Weights of a small rotation predictor: depths [2, 5, 5].
Rows from expert 1 of block 7, named by matrix and row number. Rows with one number belong to one neuron. Each number is 128 + 24 x the weight over its row's rms, rounded and kept within 0 to 255. All counts start at 0. Numbers have three digits each. After the name is the row's rms in percent of the matrix's.
# gate: expert gate (model.blocks.7.mlp.gate, 8x128x256), inputs 0-127
# up: expert up (model.blocks.7.mlp.up, 8x128x256), inputs 0-127
# down: expert down (model.blocks.7.mlp.down, 8x256x128, transposed), outputs 0-127
gate.44 094:103126184140127162098129116095147106098111115092113113106109168125190092125130163119126130128146114162125198104102130070137121156107150133105110103139177143123135104133118129182116110129149131096103091097108127141172165111130104114123120107124103087150140133137132153120118102111082149164112120118125129123118133106124110167140150104146158136107097147148127143144103092136150126135100
up.44 092:133117072114120107172130120161096139139134157164167131143154108123078151135140093142132118107129129093152071132147138195120140120169113132136143120135098091127137119116109111105157149129134094201159160128125109133117062138110134116137141143160172151119088142138132076139143141137171124094143140134117130116103158141131119095116131139114101145132161114110114125098165143139098119137167
down.44 096:099159158178099112146119165103113115083140137114138095086095151106106128107150120133105069066066123124136110136126084113131166112121126116128129143148146087165103140139126149122155103119113151123107151110095122106145098166153108144169127105169144151149089139111133097135099159107162149154123097142116182131105162105134154106142098111168180147134112192142106117137092115097113137129118
gate.45 098:124127112123155131138152142117144123099148099105145157145166111122129092131097103118106138127145132176091119169151118089130113123183085123150124161122105120136129126140143084099112110100119135102125118126128132102180150119100156153122118129064093148137133151124143080135131113089094149071151139151124144132146151123076113061141184152092113136101116128104074105089128105123125123144118
up.45 093:121157155132147123134135083141166101109138117117124132110160116111117137123111138104134164109104130110096130114136124116134102057133111119155105173137130095117151133137141071143106102104140171079110062149145117104157191154087147141138112133107149150152131126121125080086138120135110124122120134139112148147112101125069141141149162110122141123094110139150091133144151131161117113149135
down.45 101:108144153116116114123087158127112155134156141151156148143136097093153165129131152115123132104148145156133133143118128134141141061111111130105080118125150159120174136148130134149103101127161147126197135108135126124128112121121115122104122146151169169119139135160118134084126145109124122108109146128129163169109145111151118148159116113133160131069117100133153155107136147126106094089140
gate.46 102:116108088119157094101114144101145153128125107113178129082123155131160085147109126115172183130115106101157138125095078121106126128164107119125178087149104175122144110151146109079146136144097108150099126121116157159128163132155111089110112134136137130091192170103103110129113096163136176132157120136089140130147136130135151106152130091145135152144134109134122132113093119128145147061135
up.46 104:135077093163136099136164137109172155103119118144166155058146157119153099135142090129099149147107155122155115100135133107104135073149142129107122095167107106122135143153119124096109120119114101146109140081118124145154142164126094132080145171113102141153152155128107132136145113137142141103134158120114124118177156135148155150142104098138130169137106121161130087125126117122152170105151
down.46 102:096144118098133090138171110125139115120129147176156146139154133136114167116159144089153116157141137148120113111134169114108124130116125145123102208155068161131096135104155135143095146136122106134124120136152108100131128115140111139154093105135119165125111130129131113139116173123133165124144163143160123109177137171125147133140125136167147113153099106124114093118114120134142133137141
gate.47 097:138110126130117144096145122120148162151154128052122126153125138108171151163174124145109108137133120144121122139125128102138141169115115123105153136115131151167127145094123160109151127138161136111155110123119125108129145124190111163128109095139121108106107122128076132091140141149082166152148116115128103132143129132097174150120132090152153156106120149102132177118105160119127100048122
up.47 099:119123117142133133083149137126160165145160131054117133136139137106167135168177134144133094145120117153119116139112109099138136168092127120114141130139117153186136148103136172106148137145173127100142100126122108110134116115184104170125108090140119107099111137136076125081150125149084161139152121116125128119149130139093146143127145084161143158097109145117128175125109146124118101059116
down.47 097:089100187105140122112170086123078174144127129132096155100105101114163123097147120114111129181093081129148156132153164114110138118107109131097124109108121114143135114129129113133132114084146135209133130112140134142091097136114091129140114130150132127074134119114133141115118105091093097079138119146142131093123087106138096082144135120140101153152122121146138145163105154127098100117146
gate.48 103:174117168131150084091133158111144081117166160175110116124088120140153106133148137154108147101137179099162120130130151157085116110141105114146110102159105159174146145129091093116117079123135187136150086109119100161131126113098122189101142114151134084154124169121135132149099115103162110145116119145094103149128108118075126125138117153102133154135113059163125110111153136155173103119140
up.48 105:145129169144142098094118160107131086113161164154108128132074116130147106131140133152124154106133162099178120131118149144098108113146120118136110111140108159160156131119091101122142085124118186131167099109097094157117114108103114191102140114164113087147135165124123134139094115115146120143123136144085121135113111116057133121129110171104162164140116058161114107106155141142177113110134
down.48 101:162163131107113105145090141122150117118155121129144171131140147128158098131114155160147103146151138126143111154124130128099135231160135114097080137101153107123130125116198126137091149132135145111116147161143154088149126130134135103144159128138118119136118104193087123157136150118117145145123123093176164141118141149108127103133115062119131124106167124138100123103103126119147124089096
gate.49 108:141159134115067103107145129167149120114131104092140140111121154155139123141101172106124090121143148146108146091151113118113095114119143135123139153161121137134127126123119151120133097103137118106133078109079146145093115139115094116113148093156139138093149155118124140082113082160148139103115153114128147101173137158127118100114148157127111177136091147149115125168147130121070144130127
up.49 109:138148125119083101113137134164153120132122111093149139115113161155139137124112169095136088125146137151116137083154111126127097117106154143121132147164116139127128119122131150121135108108136126101129072116078135138093125135098095099121132084147143128100157150116118136085131087152149134096120145107110136097160139159125122090107161171132111180130099150148122120167156126122072149133121
down.49 106:131106174096133138130115109175128131126150174070120111097123101072144147129086131116137125160120152113119110101112140119126134101128124129134141168132136103156148149135148084103082123115121093100111118129170125129094130065065078066113099163135132130143142112156120128138118130116146147130149167123153126190126140140144160138148068121127172143127112120173122128136132113140139113161113
gate.50 104:075132127122124192148137145115137092068099167143148145131148137126143101131095147164137116165138114104150145104091105117148145117136159131120121081120139133123123133143173086106151113102098145154158137108100105123127128130136136121099086151139148091121128109087175141119123156171140137110122138121098173101119121118132107127151152139103118157143122105117131156130134131172105173133125
up.50 101:151121126109101062105151083132114150171105110101107140134109141112118148137189100142138153092123135137096159146176175141123081136095092125095118177140139084105144124118124142155108126149134123077103105139145139129120137150130135136152174095136096129130131138145085137128108117083133150150096114140158091145140168114170158110112096096120124122105161142123151118122101108084118128122132
down.50 096:159112164142161128132133116127139112149131112160147119131105135139142123134112125148110105140158160106149138180088122143124100159120155129127136144116121083135159119132174118137135146116150119157165127144128132088104105124102146125093129107109104175143094145122109152085104146104140132100089104128118152134155116132180095131136140166101123112115115153108157110118125106150152089109130
gate.51 098:141124135144138152120121129113110144120108157122123119121108113113141116092150134145175136116123124121118108150079141115171106134139180122105123152122139084120122168115125174119135137120105159141123116181103125140127112136102172115154136109140087159163104096081130145112102145129109089147119104146144129081106136144118149098090165130095174119126092101121140127091118159161140136144149
up.51 098:150132115119083115147158142129147131135133134110137115140153093130128099160124120154050139158084114149143156129103132147132147125129143118092132113139105118112138104111134065140129125119118082141146119108127099100118112157135112116117115149113131113174094168110123084154143111159165154117172096175122120155088091103105096154200115110123120125141151158078149132080140103129143130124116
down.51 101:103078129127133106115134150143139104140111134111115081123116152113111060120129133101131112119190110108139117097126140143156129121093075105104126135141098088132102122107152181100066094135126131164112130126114142129128054155109133091129129132111118131119087127089115165104121104089110103148136112130094082150109162138178180126173105105170091127100101122094125158093120123141136167146109
gate.52 097:150133099118084146123119158141127112133102161114100113170117170142124126171140123132130137140150118138090133085109131169131124158130131103129135142114107123120131119126175084130102094161148122130145106141148136114105094125141169074133096143139097134148092124096096119160146116121116120130137121101147142131129125141102118129105174155139102091085089120119123138102123114076158069113086
up.52 097:184149139153144151119146139115120123123130117160164123120145119108114157141096093117155155153160116098137107123155120180089112152082156143122122115149107124117126151108089132132125089156148151186111099115124145095124144152108148093127061146103139143127128125118118144076134153137131169097118102119149166114121097154131115181132169120112128122148138153153104117134131113122130170135158
down.52 094:108172108169096118134149158121101154121107136086120125150132106124175122098109108127128085136115119135119098086134147131129172155158136142095090091121157147110157116146110120132101134130141110153143158038092138090115134168129116152164125152090077124086116129104121128149157122115140124163124128107118145122135160119133158097153145130095110148133134167070101142134169122146126079147092
gate.53 092:110118127171128095114110136137121153133164116159122147178106138145119107187068105120171147102142130109104121135121133155127138133135115159144125126132105172141136085102106114175161071130143114158107109138084152091137117136141135125108095092095147109161128122126109149115159164155119144115174164102163110113118130130144132208143101123140113139143148161103121154128125143130160147127097
up.53 092:125112141154091110124101148116137140133161112192118133160102136148130110194078103121173114097125115118084123124115153160119150135131136171143133141120085166166120084123131094151148098110127141173117096100081155089141117136148130102098060113077136104153124130118111145106164132163115115138174142117175113120144131116125123235137113115144131149145145138136137150118114160143138183152100
down.53 094:127142131108133126159150065147092133114100135160154087149144128104142134136116137115129061163132147165099135107152098081135105139095127097151083149153099125178143125125138129143107077106110142163116141142116090113162100114158105146118133163079131198146143114112117147118105128172172137084129113147110127156112083123100079112127157112132057142174159159148140164119154115088109092132192
gate.54 105:124121131095094158147160137123105150104146153110133136121122142146120112158132127176109115145111131140122128171098156158104117121160124128137108142123127118116105144102154118158117117110171155157055157134100119096096171117147092123116099130137140135112108174129113152101115123140120149139114124155149129116131161152164147185115146129104135121131156150145091106147137122128155123110140
up.54 104:143145119159173090105127128135135125130132110134089105128158091131159118088105133086125156125145135080109118093176143144125147105108131087100156109125109141145159121168104126083145161138128105123175104127154133129147095152114166105156161108116119125128129098151157117140105134144143097119137110123095124120150109121136121052158108118148126139128083128121168134109125107139101127153122
down.54 105:098132122138133053144132128106113127162111166096132112125134110112128163133148126155140097114120136168110100135102127116107110123130128106155162157142145108138110117097125120145154104084146134137114122138125146144118177144163106172126107139130135154110166102159084136154159133122108109122179151111089114140091118125124120109144142104117101100125082098121153101126096144140127121113124
gate.55 098:123138154125138100129100170126155136112162101133161126107114141154122150093140130131172125109120107182150118126133127092139136158113124064070150116115115126106125152138130133135130171125089135166154159113136099161086134143136148110106137150087112116068141158097151140095112103161133096178153094134095121141093158129123132092102087146079119133123131180110110136105125118162105129125157
up.55 101:128097127131103135146125085124099090149110144133122143140136118156173130144097101090090107142101147096111163144121162191172128098141137141139127159147138152098126122119123128149131094151148159091170110147146144091159097110150140138164137104162123118201128093120156101149121162098169114120072152127126127119121089133092085152146108123139132115132138111148154170170140138102148117164114
down.55 102:122169105108123120162107115111103092152159131156160128137142139124103125136185163117091133144111139151147113135128121113132152117150111163117112186110139127149142144101122087098146102119116094150110119154160121113133149111104108116154107136182120194123103151122114119132168181094092170088098082110141160084148131115088112144144091122155074117118135110142142110096109161151085150163150
gate.56 096:145143105131131159106127107117091103123141159166123143128105125113119127153134137163135096081148138132091110127154108133144123105111135143130148140127146120131173144131149182127131133106128086112116134148115134156140184144104115134113142112087129166131118125089074088134149136130169124110124130111113133120164099129164141129128174106143155136102102091120128138123152142123110146174136
up.56 096:094127129151139106172142147106160139148096109079128125126137124149116121139133151117137155168120120099141168119108118111109152147153118119103114113119110093130064132122131075124143139145115174130163105118142130110103064138152124127121137120159100094124146148174168159095106139134103136140125119137141132129108144123105133123134108147108099117171170159154137129155112119145133117072116
down.56 094:106087125142139122136152133126116169162110095122167138099180099120138137111139068124161121162114141124094121103088119101153164109148159124139149105142163134143124099127098144113090138084110135151148136110112102143064093167143126161146088116090142125138128138139139108128126072134139135167131128149092121128142154154179112121155097146142159086175154174101124153152169076154151130156177
gate.74 106:130165142103120165116103121138102144104059139158124150126122124149137141164107106105158126126142146102092141131136098115104122179135109156106122099116147125111164112104170111106169129162114135129115119138124098083104132099125168135123116103181149143149110127132091156093160094108146161098130137132133128142084127148124098174121144093122123089099127124124109146096173099187171134128125
up.74 103:121098106157151075138129116110164144148151118119139146165135111108121141099141134107110127155129103136126132139130134151152128122097120128161149139114141151135086130172092161138073131105144141143156104123134115154141099175115072134149140122067115092135181128116182131167140142125122122144116116128116142163172112093120154135167108130145147139139133131123157116145092171073084146140106
down.74 106:100111138163148149138164126143134148151104117151098129175113141154112116083104147091170139164151145134143151132170119089143146165146126121123153168174146082131139156124162105119142187126092097126141130140115082131133148151144139116154153124171167145107120097132148167130106105138056123081181123110142154166116135156116199134134136118148124097135141104090096146126117098120112111167144
gate.75 096:111132148083130131116119112144152116121116110184119173119161172161140133112098122147140107100126153108107117115129167127111126110127125107091132129119119125165107138103130128077161146147126176172164114084142139167120158144121165138103123099141139154157116167111101078091110113139126150133100174167143140136133149117124106116087128082112152133109110100097143115110156117118099146138154
up.75 097:168151101130100108155114118133141141174127113126124116112157105116125134114152143114125123164141106136125139140113109140128137145161111133135138107139107093081149100137120110162104123123138102128090141192104113140125114112115109096155136141145128087093127106131114174135107122107132105103154098088131128141140145114140164127170125116128117136144128160112132075149114132102140137135130
down.75 093:108127126131070152128111119170117145108146139134138100139101161126096093113121088161149136114157105139112104078085145129136083154141151163107137126115109142065156119117165166109137112149157151139064143118090087092131142108129174135134148107131152137100101092114125156120138114126115096143134107108119127138163119130120132172119110165132112115163118099144096196140084117124124153134123
gate.76 086:115124144109149086126117134118101148131138137116157145109157157148115101095126145134125107106110119130134167110104134128104149115121113164146149104108075084166168148143130097177118144122136153182102096164163150141127104130110127172136129124096106108147122146140091109078102133139113114125111132152137139139128181152151084134128176174147136097082173120161171134127119148164092076136144
up.76 087:116130145107133128098135119116108156121110124128166143131141128126120085133115151151091095105109130134137132109136149136136193114132098110120129116114071093171176120168156130155154123106146157177075094189148161193149136138126152129198129152107096100139128135131167116136096148154093089117112148137128129144134162135113086123137143157144135096080159131125160106109135132151101087142127
down.76 086:145133088167177115152125155132115084114096102145148126104117142155100097111103063132150134123112129109116103142124184091084125129121141126122082118159109135119145149110138137103114112125112148155153144131144149100135096099108102091138111076112157094165146111183153143140153146165143125135109109135143108115126112140157110119166115097160103145126119095129108141147122151109136106115179
gate.77 098:135148159124142126121095133069147157134099151127132070122093121120112181119126130126120115165115150132116101137109117144135094113130160128137090085112140144155104177182129108131106103146101163151133141092091111153129147127144137158111136154146111100162144120188175132125118140114104122125133121132117118095140166138133149107115073110125139165118143093147123113163126162138095170124176
up.77 096:121135138104131123145105124078149140137099158139124086124098137134105183115120152130116105142109139143098112150103096146122106127126173128129061102127147129170113150173128117123091106140115158160118122083111112177142128134149144154119136151143110106155151132188171137123120124131108117126128129139119120098142181137122148097123071123143149188112164092143132131151112150125096165161153
down.77 097:107098205113101095121171133085156151164096116132125173152150121148168136125169162132146130087132125134121142114115099093157139132143142125110114116114170109139161128124119157129120079120129091117110075154145146115116133120153154121117120147140122134159153139147150116133139179144134107074093159070145135166107148146094154153145150098100152114152146143119114136117106129156127130128174
gate.78 091:177125119120101120129145099132147123168133168086133168146154171156103109109140163156165114119089178118155118146086082128114144132153127122103139123153121153151093106117104176117139135169117120092115135129120076135128105140131085100131141133145131143128124146071089117083105149164141108177119098144172128111125112093123130144137120072087126151121128128112143142134144114154158113145129
up.78 091:073136127134145142123119166135109129081133101144108109130118079119152150145129119109099150145189064153119154129143174097155090141120123127113122143099130105115149140149181089147113115088135122174153108131141168136149148128126146156112121088102139106136129106164162149169156097078126146093135145136079118132143132140128091104112126164158130111128122135147128138125115142126107119119145
down.78 098:114150142133090103133121141108111112137141104165126116130122173135135130155129152137126135098152124114142100167107154141104097093123107103142127158138147136078129143182121146121114136136152137143164094150188154140144103127128079094086101137170083137132136162115091121096108122084099161087167150134112125123127079089138129126109171117140125127150135106103149109106131122144088141096116
gate.79 102:169120128154082116131140110087152146114154115104141108117127131114105190141095112160132129101138108148077135159161137111130080177109142136173142132111147116125150127129167128128143137106156113129124158123133119110143104140148143131116098135129124116116126118150155126134135115105050186084145138088095133135077136125126155156138098122117140081146178135136119127100127140142171109113093
up.79 102:120137103141206156139137127127121108096114126110125146138128143096176100114144162097085122120104173135180099122116121135140135101155107126128115107122111095135101160125102161099113116141098112130144131133117087179105163134109101138131138144092143152098170116138104155085098107116197072117157129161198137138156179115150110129119175140112147129136129160130163120165125145119112139125143
down.79 103:151147112133133109116165083125111101095132109114143151111198138111144136171114137138104096146143149132090145102099108130116156118098137119127141141137141111151180129132122156153137126117166106152148127161135114139165108163097139142161109113115134143157144149144131095114147136108121134150137122131093079097142127143108088106149130128095123121136149121108100141111117103097099133120130
gate.80 085:130150159123134086141136119124145125157132132128155063077172147178157172086109134134150133119128126136139103105110131156133134175144138172118112146152100148141162168134165157129115128150147140143166098127121142133117151113124162145096108133100133140128124161128141151123072134142127161147164120075118117137094119074126145107163180113152089105135113127152147092087132142106138161149133
up.80 090:104107088116132139099140135156113144097142112126108190166096099107119072145140123129122128100134154129129174145130151104127119109145136125108183109124137126092089098120089120152111137136134122115095148115117125106183085127140105120123147095162112125152120098109113124158184105113135101118092147150141149100150152147107102122092107108125131147115089121116128160159153118146110116106119
down.80 092:155123109139099098110149127127138131148147130146088160099126123126159136154146154163155127182173118112129138170111124131133091095122170105124144095142131142173101126131131138136135105173123153141146133133139129113130130099147129071145190154164141116110117073102142157113151143111126084110149153129124139110127069135118132115149152131133136171102114131146146112125174129084148083115130
gate.81 100:122115088156127138116142146131141142114178157131098139137146111149171131083123098118124130107119153155134155134104133104146129129139090071124116151113106142120112102148094149102141100137138137086120099120133100114172094131146123149119105155114157124138114165094164127150113169135128133101092161144149110142116123147120156153096102076105168174091115119133103157120136089141114116117154
up.81 100:166126155085153131126149118094094081140093078108126140140139134119093112153148158138145123149115099082127090111136105114108103167136154164113135141131130111141139130105170108132133153114128107143137138114116140144106150137120126120130145082121084130152150099167100141107154093126127136164136101122143112136116144112120109093145138160141104064160153124155151097111123135098144136181082
down.81 103:142155127102087147131149085137114160148170130123118130139105113146120127139091132056196121134141062131134147126129105110076116131121106094092130132109166077142164110143113135116151129107113143149183124106157147089158131144142116147133132143146122115115117107122152103115149119162097124182108137119127168121121151103092147141136114140092131081097128149092096126117144124082145098138127
gate.82 105:155120167135087121145083111133140133119135116082119138113111126110124160149140103159122144131109158108099126127135105100110085122100129150138154168165123099122144128151118096117139156118168149118166121150083144124150116098091111105127164148111109122172112120085161138108131082110095123106146074157076119134070145124096121128122118099148151140122135138133118105134153093101126092089124
up.82 104:153120150118124106165069124121119110115118118118142140111094110104132176136136107136155128109114142093098100115143072112133110133089102149118127129146147110138137118149119124105100146145189140153176137153101107148160140120118133095117184101087161121147087145099128144103115093128123131097137086153077128161095126110119084112115108125158161130121144134137114137143119100104133131095149
down.82 102:101138167101133165087160082128132115107112167102142169157102095155165140148150111129121155178131120140141134147138128132083157119113135155157114130141113092144135137115138120170113111136155172167141151104137142165166115120174154127101109138076111147097132107133172146157163149140160152160146096057106125113164127118092139115088147091121127125130119124105130131122145111117138108112097
gate.83 112:133151124114140148126161104144128134123124121157131144137110168177161130123161144132113105157100072115148159146130109165138103130117117150120142133136164114123144151103132176142116115099151157103112090154122118163112143111150116141166118161113128096161135153125089139141088130131106126148121128138124150113137103152147166140173124122165113124149145064165112176112147127129140138115137
up.83 110:116156140138139131122156113151123156126131128150129168140125164163146125130151132116111119149111043112159130139146110168132080124110133148126151144143154114124110137113121179147130114110153153089134078145120104153116163116149130137146102178123122106144127149129081117125093161119112137161113123150122145086120090155153162157186116134170103095151142058144103159108150160141136146120136
down.83 102:161130103097186176161129132138121133128154088124169110172135149125105123135130091133095168117148127134127126107099105093117135124184151150116137105124155106125138115114125120124127122154115179111137120109079146178093109111139140102137132085123146128158168125107175110137092108158155074137135135148131170132113138154138110166144133129137110137127142130141123136147117156143150156138126
gate.84 093:132141124135122126135066124162108126116141139122173090110094077071147153148112104111119143114127099139149100098125133151129136136148143065109135101120172176129112160109159149126090140101139119141147172145150119137126101141138165118134110101117131147120132101145112101146135105129118124121152168121120128122145146149136105141147133093141148127129152131116095121165135089120167103072075
up.84 099:128102170105137130091171138128155163111139135116159103110137094168119101155163126121099119153152132112096153115133128119113158137136133142117132101127126114150146143153120115137121131138134156134132108165106137118128087123102102108132116165138090139148144136151153147143175170136143130149090100153121147124125115125134133164120153143096085125122135157102145179128176136123113120137136
down.84 095:112146076152139119150184113133168110131178136089149096149156142149147150132097111144125123131099147144084151158119133181095109097110129145158111141140115170097165164103069140140088152172120165136110120128104132103140110142162137117134121123101100152130126123126125102132135096172153095166156122114131170088143154097114101135092156142136121117090116156135156101103144116069140113124125
gate.85 104:136151113131117138119073127119150168144138162178134082146092092100101140149134114107159078098179195153113131103113138104149127134128150140108153100129137106123114140118142122137130114135104190108095168119131125139148122111155096139084185171134125088121125091092118137148086172078121137099107102081159113129153116112166140146144164106121099094126116122105137117121113120130127112108143
up.85 104:113113147087142135126180131108097099096132120081126148107153146165155090115141165137100172145046101130140099160128128145139146113110117125118115146127133133155153140139087141134117132108165095161126080142124133100114142136125121133175076087096129164133137156168170110114159077200114108176171130162110153131098145145095136128098118155130141142137131140149146141167120140126141136169125
down.85 106:109125112081125136140127174121125099088178108122151150130082135122146180116202110151157134091111077092094114121121147111151129130115112108112147139123114099102175111143137117109083099114138160113116106110099116128130097123093111135125136127102161123139131100106128090134122171098107094114151180114126090162122138105104109136134104152140171122078155109097124117138134104141101147117070
gate.86 106:132138093130144117127139148124118113126136134135123143125154137101137137122086138127171152134167168166086096131085089103127144094201122114145117155154112109141156162120149102152152104147111134171151149156105178120133115118060101156122129120114126138128137099120108139123155158140118088139162148120109128109103135125133135145122178121097108117103160149148122137164128142111151131141184
up.86 106:128157088143136111146129133125100109128107128143118134122159147100141124126087159127167126134150162182082108131084084116140132105192120131143107148163106117137145137110156098136165102137121139163137158161116192134137106129073102144123129120112137132113126109123109131130158143146110107137165160115088119111118155123131145174136168118104098098104164156124123132167117147129130127130194
down.86 103:105142163110136171132109141084116102104122148144138188113134121091149152123104105155128179074077147106159127131130091141141125155144137160102125159114149151175171139104113116110137161143083103117099162099128111130120139107110155165127109113164125065125146142165161118166115101114149122106188112100176116144148117119106067096145133091159101110173107145176134150130145104106105117140131
gate.87 097:140133151119136104111122113155139123108116130116131132139107117115158113132183109156126116139123143124108112136112131137147126149119147168107168101146124123116131115126105167102148164140160154158141152154093116151123119118138147152114115135114161129155111084120188111108101107123114134135107158165104109092157120115133159133159059147164140121164128124102108101167076156131097128123115
up.87 097:157116137099118155110128113128111146113145106121124130104119108157134162120164114155136162168149118119136122127118114138143134109133141125103154091100133145163137117071102167147122163143176150108148147160084120136089106131151158114123107148073144101117110133117161160110135102112075144115080140125114131110149151134093135129132112136134144105145114137144129127149114141148129124103078
down.87 096:109143148136098165151146105185118107133175152061108121168116170120104116121069122126119151121092122124143124114144129068127121121132136126128137124135120168124113110128124164158128124175130093086099106174093142128130149144153143120126145155095148126110139146134128155120161139142094121145172124160107154112141122077160098107125174151092117166081145130087093104124103142069086129120127
gate.88 099:171097143170132145162148156137128118110136131105103138142101132116139167177152111118087100118141133112132113127093163157112094166105109141164143148123161100110136161144160121121118156108129125142132133152151101102132166087136122129148175156126178149153112104146083107112079144140114139083162128114125134072157095142116114124123121113149131139121129132105059102097147124117130099172169
up.88 099:110138115122133124121129125093111126148108101145152108132118112128110107092115162136140151162128143120135136118169077140129173102126154087114139105128113162172134107127104162140113121103151150136128125130122155134122111161147111099133090106137093132108137182134167145164179102132133154156098151138144141166111119119105136130152151121087161112155106134142201122139138134121128161106095
down.88 098:062122168095111127114179087130110143121108162108093159102141104097130105165151138124161114199094123112124120091133131091152143122144095077128117143140126124123113069112117133151139109099148129154121115148123145082143148146115136145116087106119199126122134128105109116162126129119126116134110138085132125159124127086131153153122121149114061092135117146115083101198133117130160167136137
gate.89 107:163127134185137102119094120146147154137144104110102118146153114130132122175132104096117100141114111129151136117113104107101142132072147171146160104113142125121104113127134143140132149116144151141164156108093166136153135130132127112123126137147148118119099090110085108076120144125123098128131105162140115095118134154094157126140138186165176143133107138106122150166114195175128122095137
up.89 106:130111133193117109144111142148143163129138111087101107144132110123128134155113133103120086136114133143118153120096100107092116139066137179167160124141156127139125126107128120126108124123135131130170188132089179134144128102133134109133119140137128123123117102102129134086128139138148096141120120153132111104131119145081150126112126182188178126132125123104137134186114161163134139102128
down.89 100:132132166124176176086124151088160114092127161151077097102155122109128137107118153167079133152100144136106102119101135100139116129100116134123116149145137157133109132132145158117122154119134113141115117156104147169134120119113128142171118120164157123115109126148147145148104137120135116086176158130114156160157138139128168088122131156153095116128087114103115138131194109093148108126130
gate.90 100:106129110098083142094144129155097129115127145130125143100108121107092117136126119124178132140130125122139122148152101153095100140117152134132100131090099148163141124178105160103144140146130118117101102095158133175111111131135113157144097105159147125189143150119137161124125103177171124140180137111106090158134144150118112128091112067170141102123145118120145105111150152119089096136158
up.90 103:120157131152160152161117131081149133119133130136140103143130130157145141109135119128101123132142141153127139119084121086169137122157098133154157163152187108103133149083158093153113103124104135134120146143098114083149103088098162087098139136086099145079145143148136094116108168119058120119092114126125162087139110130096152101126143165141136138130108118137133160166129109137173161137132
down.90 103:125117151129088154111169150122171159126149134118135126174138126139160119119089117110082146139101119118109096139121173126139143149118121134156132093120135127114115112086095154117118180153123125150111140098116152132111121082130169138146119085062110163147141130110141117101101135132137169164143183148128114118111129115106147150130113109170106151152134173122146156187111132146160147115133
gate.91 099:129134115084127164132093184125160074128131102139152113112169150132102128085096173124122176099106145143114132103138069134121129131133107136099119161114094113150141138140146151150101169099156193126134103122104174112158185129156094138113156127126155106073116107115137137111141149156125140096163138130155148121190110126107077078141126140126105134148120125164137130125134139162129116173121
up.91 101:128130149163102093162147095124108198118131149157105101144080122111165140150137096126132117148146102135151125155135145132144138137132157119163143109149168139121115150116139123114149115144103083122124154151132113120101083091108174127146137155135092152197127144134085132144114093125132112167112118124092099128085129093137154162091144130135144157099133129107140146153089113071122122110129
down.91 101:145128112131124125156106114142157147109153160118129102151146127118150131120158101163143107176166149117123142145131073131107142167131144104130130156140139130155147125132116136122108126142143122110137091137077128103125106125121145155086160117133124160125113121147106117073137082139134080109169139147086149126115121118084087157095127140134114127158104123146159094112120117128135107136162
gate.92 097:146117104144125135143124113116105104095142122122112131131150075113123084152071158125178125128124093152105162126121144158095098154124145097149153108080122152082110097092092118153114142157125120151111126132152114129151145161150089111129097075087113104151113154122123134115160144133124143099107145157116096147160159122122135162135090108177141137143112100108107113144164124157146121141119
up.92 097:123113112145141119124123125126097145092133118136099144126154088125125108144076161111183141154130083139137148142113157129090114167125157101154161082072118148081107068092094120141121127138130129158106121130158098131154128148129105103109080075096106102125109144116116115121153151145141131107116151153116111146163146113133139156161098123151125151137120090094125127165148138159122123141142
down.92 099:123121158136106117137149103101132119127124109125119126135131141140096098078181155068109116138109135138120164132101122114117124117168125170110132134137119142152145144154104159106120120102159142085112128156109179129126139123143139089112135110133107120134089102116131131126112126085153112182125107143094151125158099136109111145137119110129159097122126134118121158120192114101141091136136
gate.93 104:133110166096137148144115179161174137086146124123068143155174095073102135158116174171148147151144089180131125112090142118076166130113117089140136102128102126080114133108107140126130086172129099182100156114122115139101097141144128076092156082140115137149131099104112111178117140160161106117092141090105105135100080118103137123150143132136123112155129149125143138155123102104139150116125
up.93 104:119146107163122080122145076103094110166105125150197133104078157163165114097145117096098095103125153084122125160176121140175086130175158178111124131105163103185161150139129114123133160083131160092127109148135142119155156109102146196149104173117144100125112135135142124083138127104111149159170109175154140116168153130129140130083110131119133144107137119104131105123110160148129099131146
down.93 102:123138101110153099160162116107144118131149147136072163121068109130079125093151154126154146090149151149162127112111143124124124109116136126103112105137131128118096104095126086118129098137145147128123108138156143124115133146142145107134134148091170093183139153141146112121154177146120097100103144118099101162182139121116127081137138131135124103139153104151138157103137179126112139154107
gate.94 093:134136133120170120150093122133060147100106114153103156094129126147133122140154124120099117137090123118113114138096195105123127143133124113104113121152114137123152095109115124108130135131158140177073129185110105159162191133108194114093128110131095145112116100137155124137156135093135107083091126189077127120119080143130105127144142106187147136139129149118131116128134116130135106118119
up.94 096:142099141091122131093135105121148113136135088116122115131160176134135138143091191108146123126142132145098154181154076133125126130117121157093118129121126100120157124112147096154142135141138097117186086113146133074080079131107117152153147147140152116113098136088166148102068119130138121124123108100121140125156122091090168162094128164108125098123149101134137138119109132112089158121133
down.94 095:071114152157135122153137116106144105138134153089112109105146139092147127183091142162087122086156136102148158129131094126139125093113100121149151115135161119097129122112132165155139121157133169126105116162077157130108094137127079119102114090128118094113120154130114147107168152119104166113128119136156148104117147082112161119144134119114148156146170156139129166093119125140136095105094
gate.95 096:141115139127173093145177152121109179115184144139085160127111152106119096134119128141171125122121132127102161118122150127118114155118094144119121124142117110109088139170133161131127147098126161144181135158124064097080111171171175101159144154107132152145157153168148172157111127112143118075146118150141112120184119122104176131117139161123155086135140105149147131097127126160088143156114
up.95 095:143136142105155095142176151114107167131178139149076136139122161092125118146106121149179114113135142122111136108131143145120109165125107141117112111122134108116090145154144155121123143097120150131175129162116074100085110171183163105147144158113130163147166154173142171154131119110150121093157132152147120130181121125111165122104129161106148097141137115161140121107154130154086135138114
down.95 098:117112140134142115098133104134128135145168091084103085147115168138132161138124106129156092138083138126153151117144115106101113147153130127128156150113133115112101144097127145166139132121161130062108145129142087152142110113114142147106101159102124155096115168151103103133100094106150081108120128150147141135118120109119123120136123138155130161154109106140152117160104159090102117110155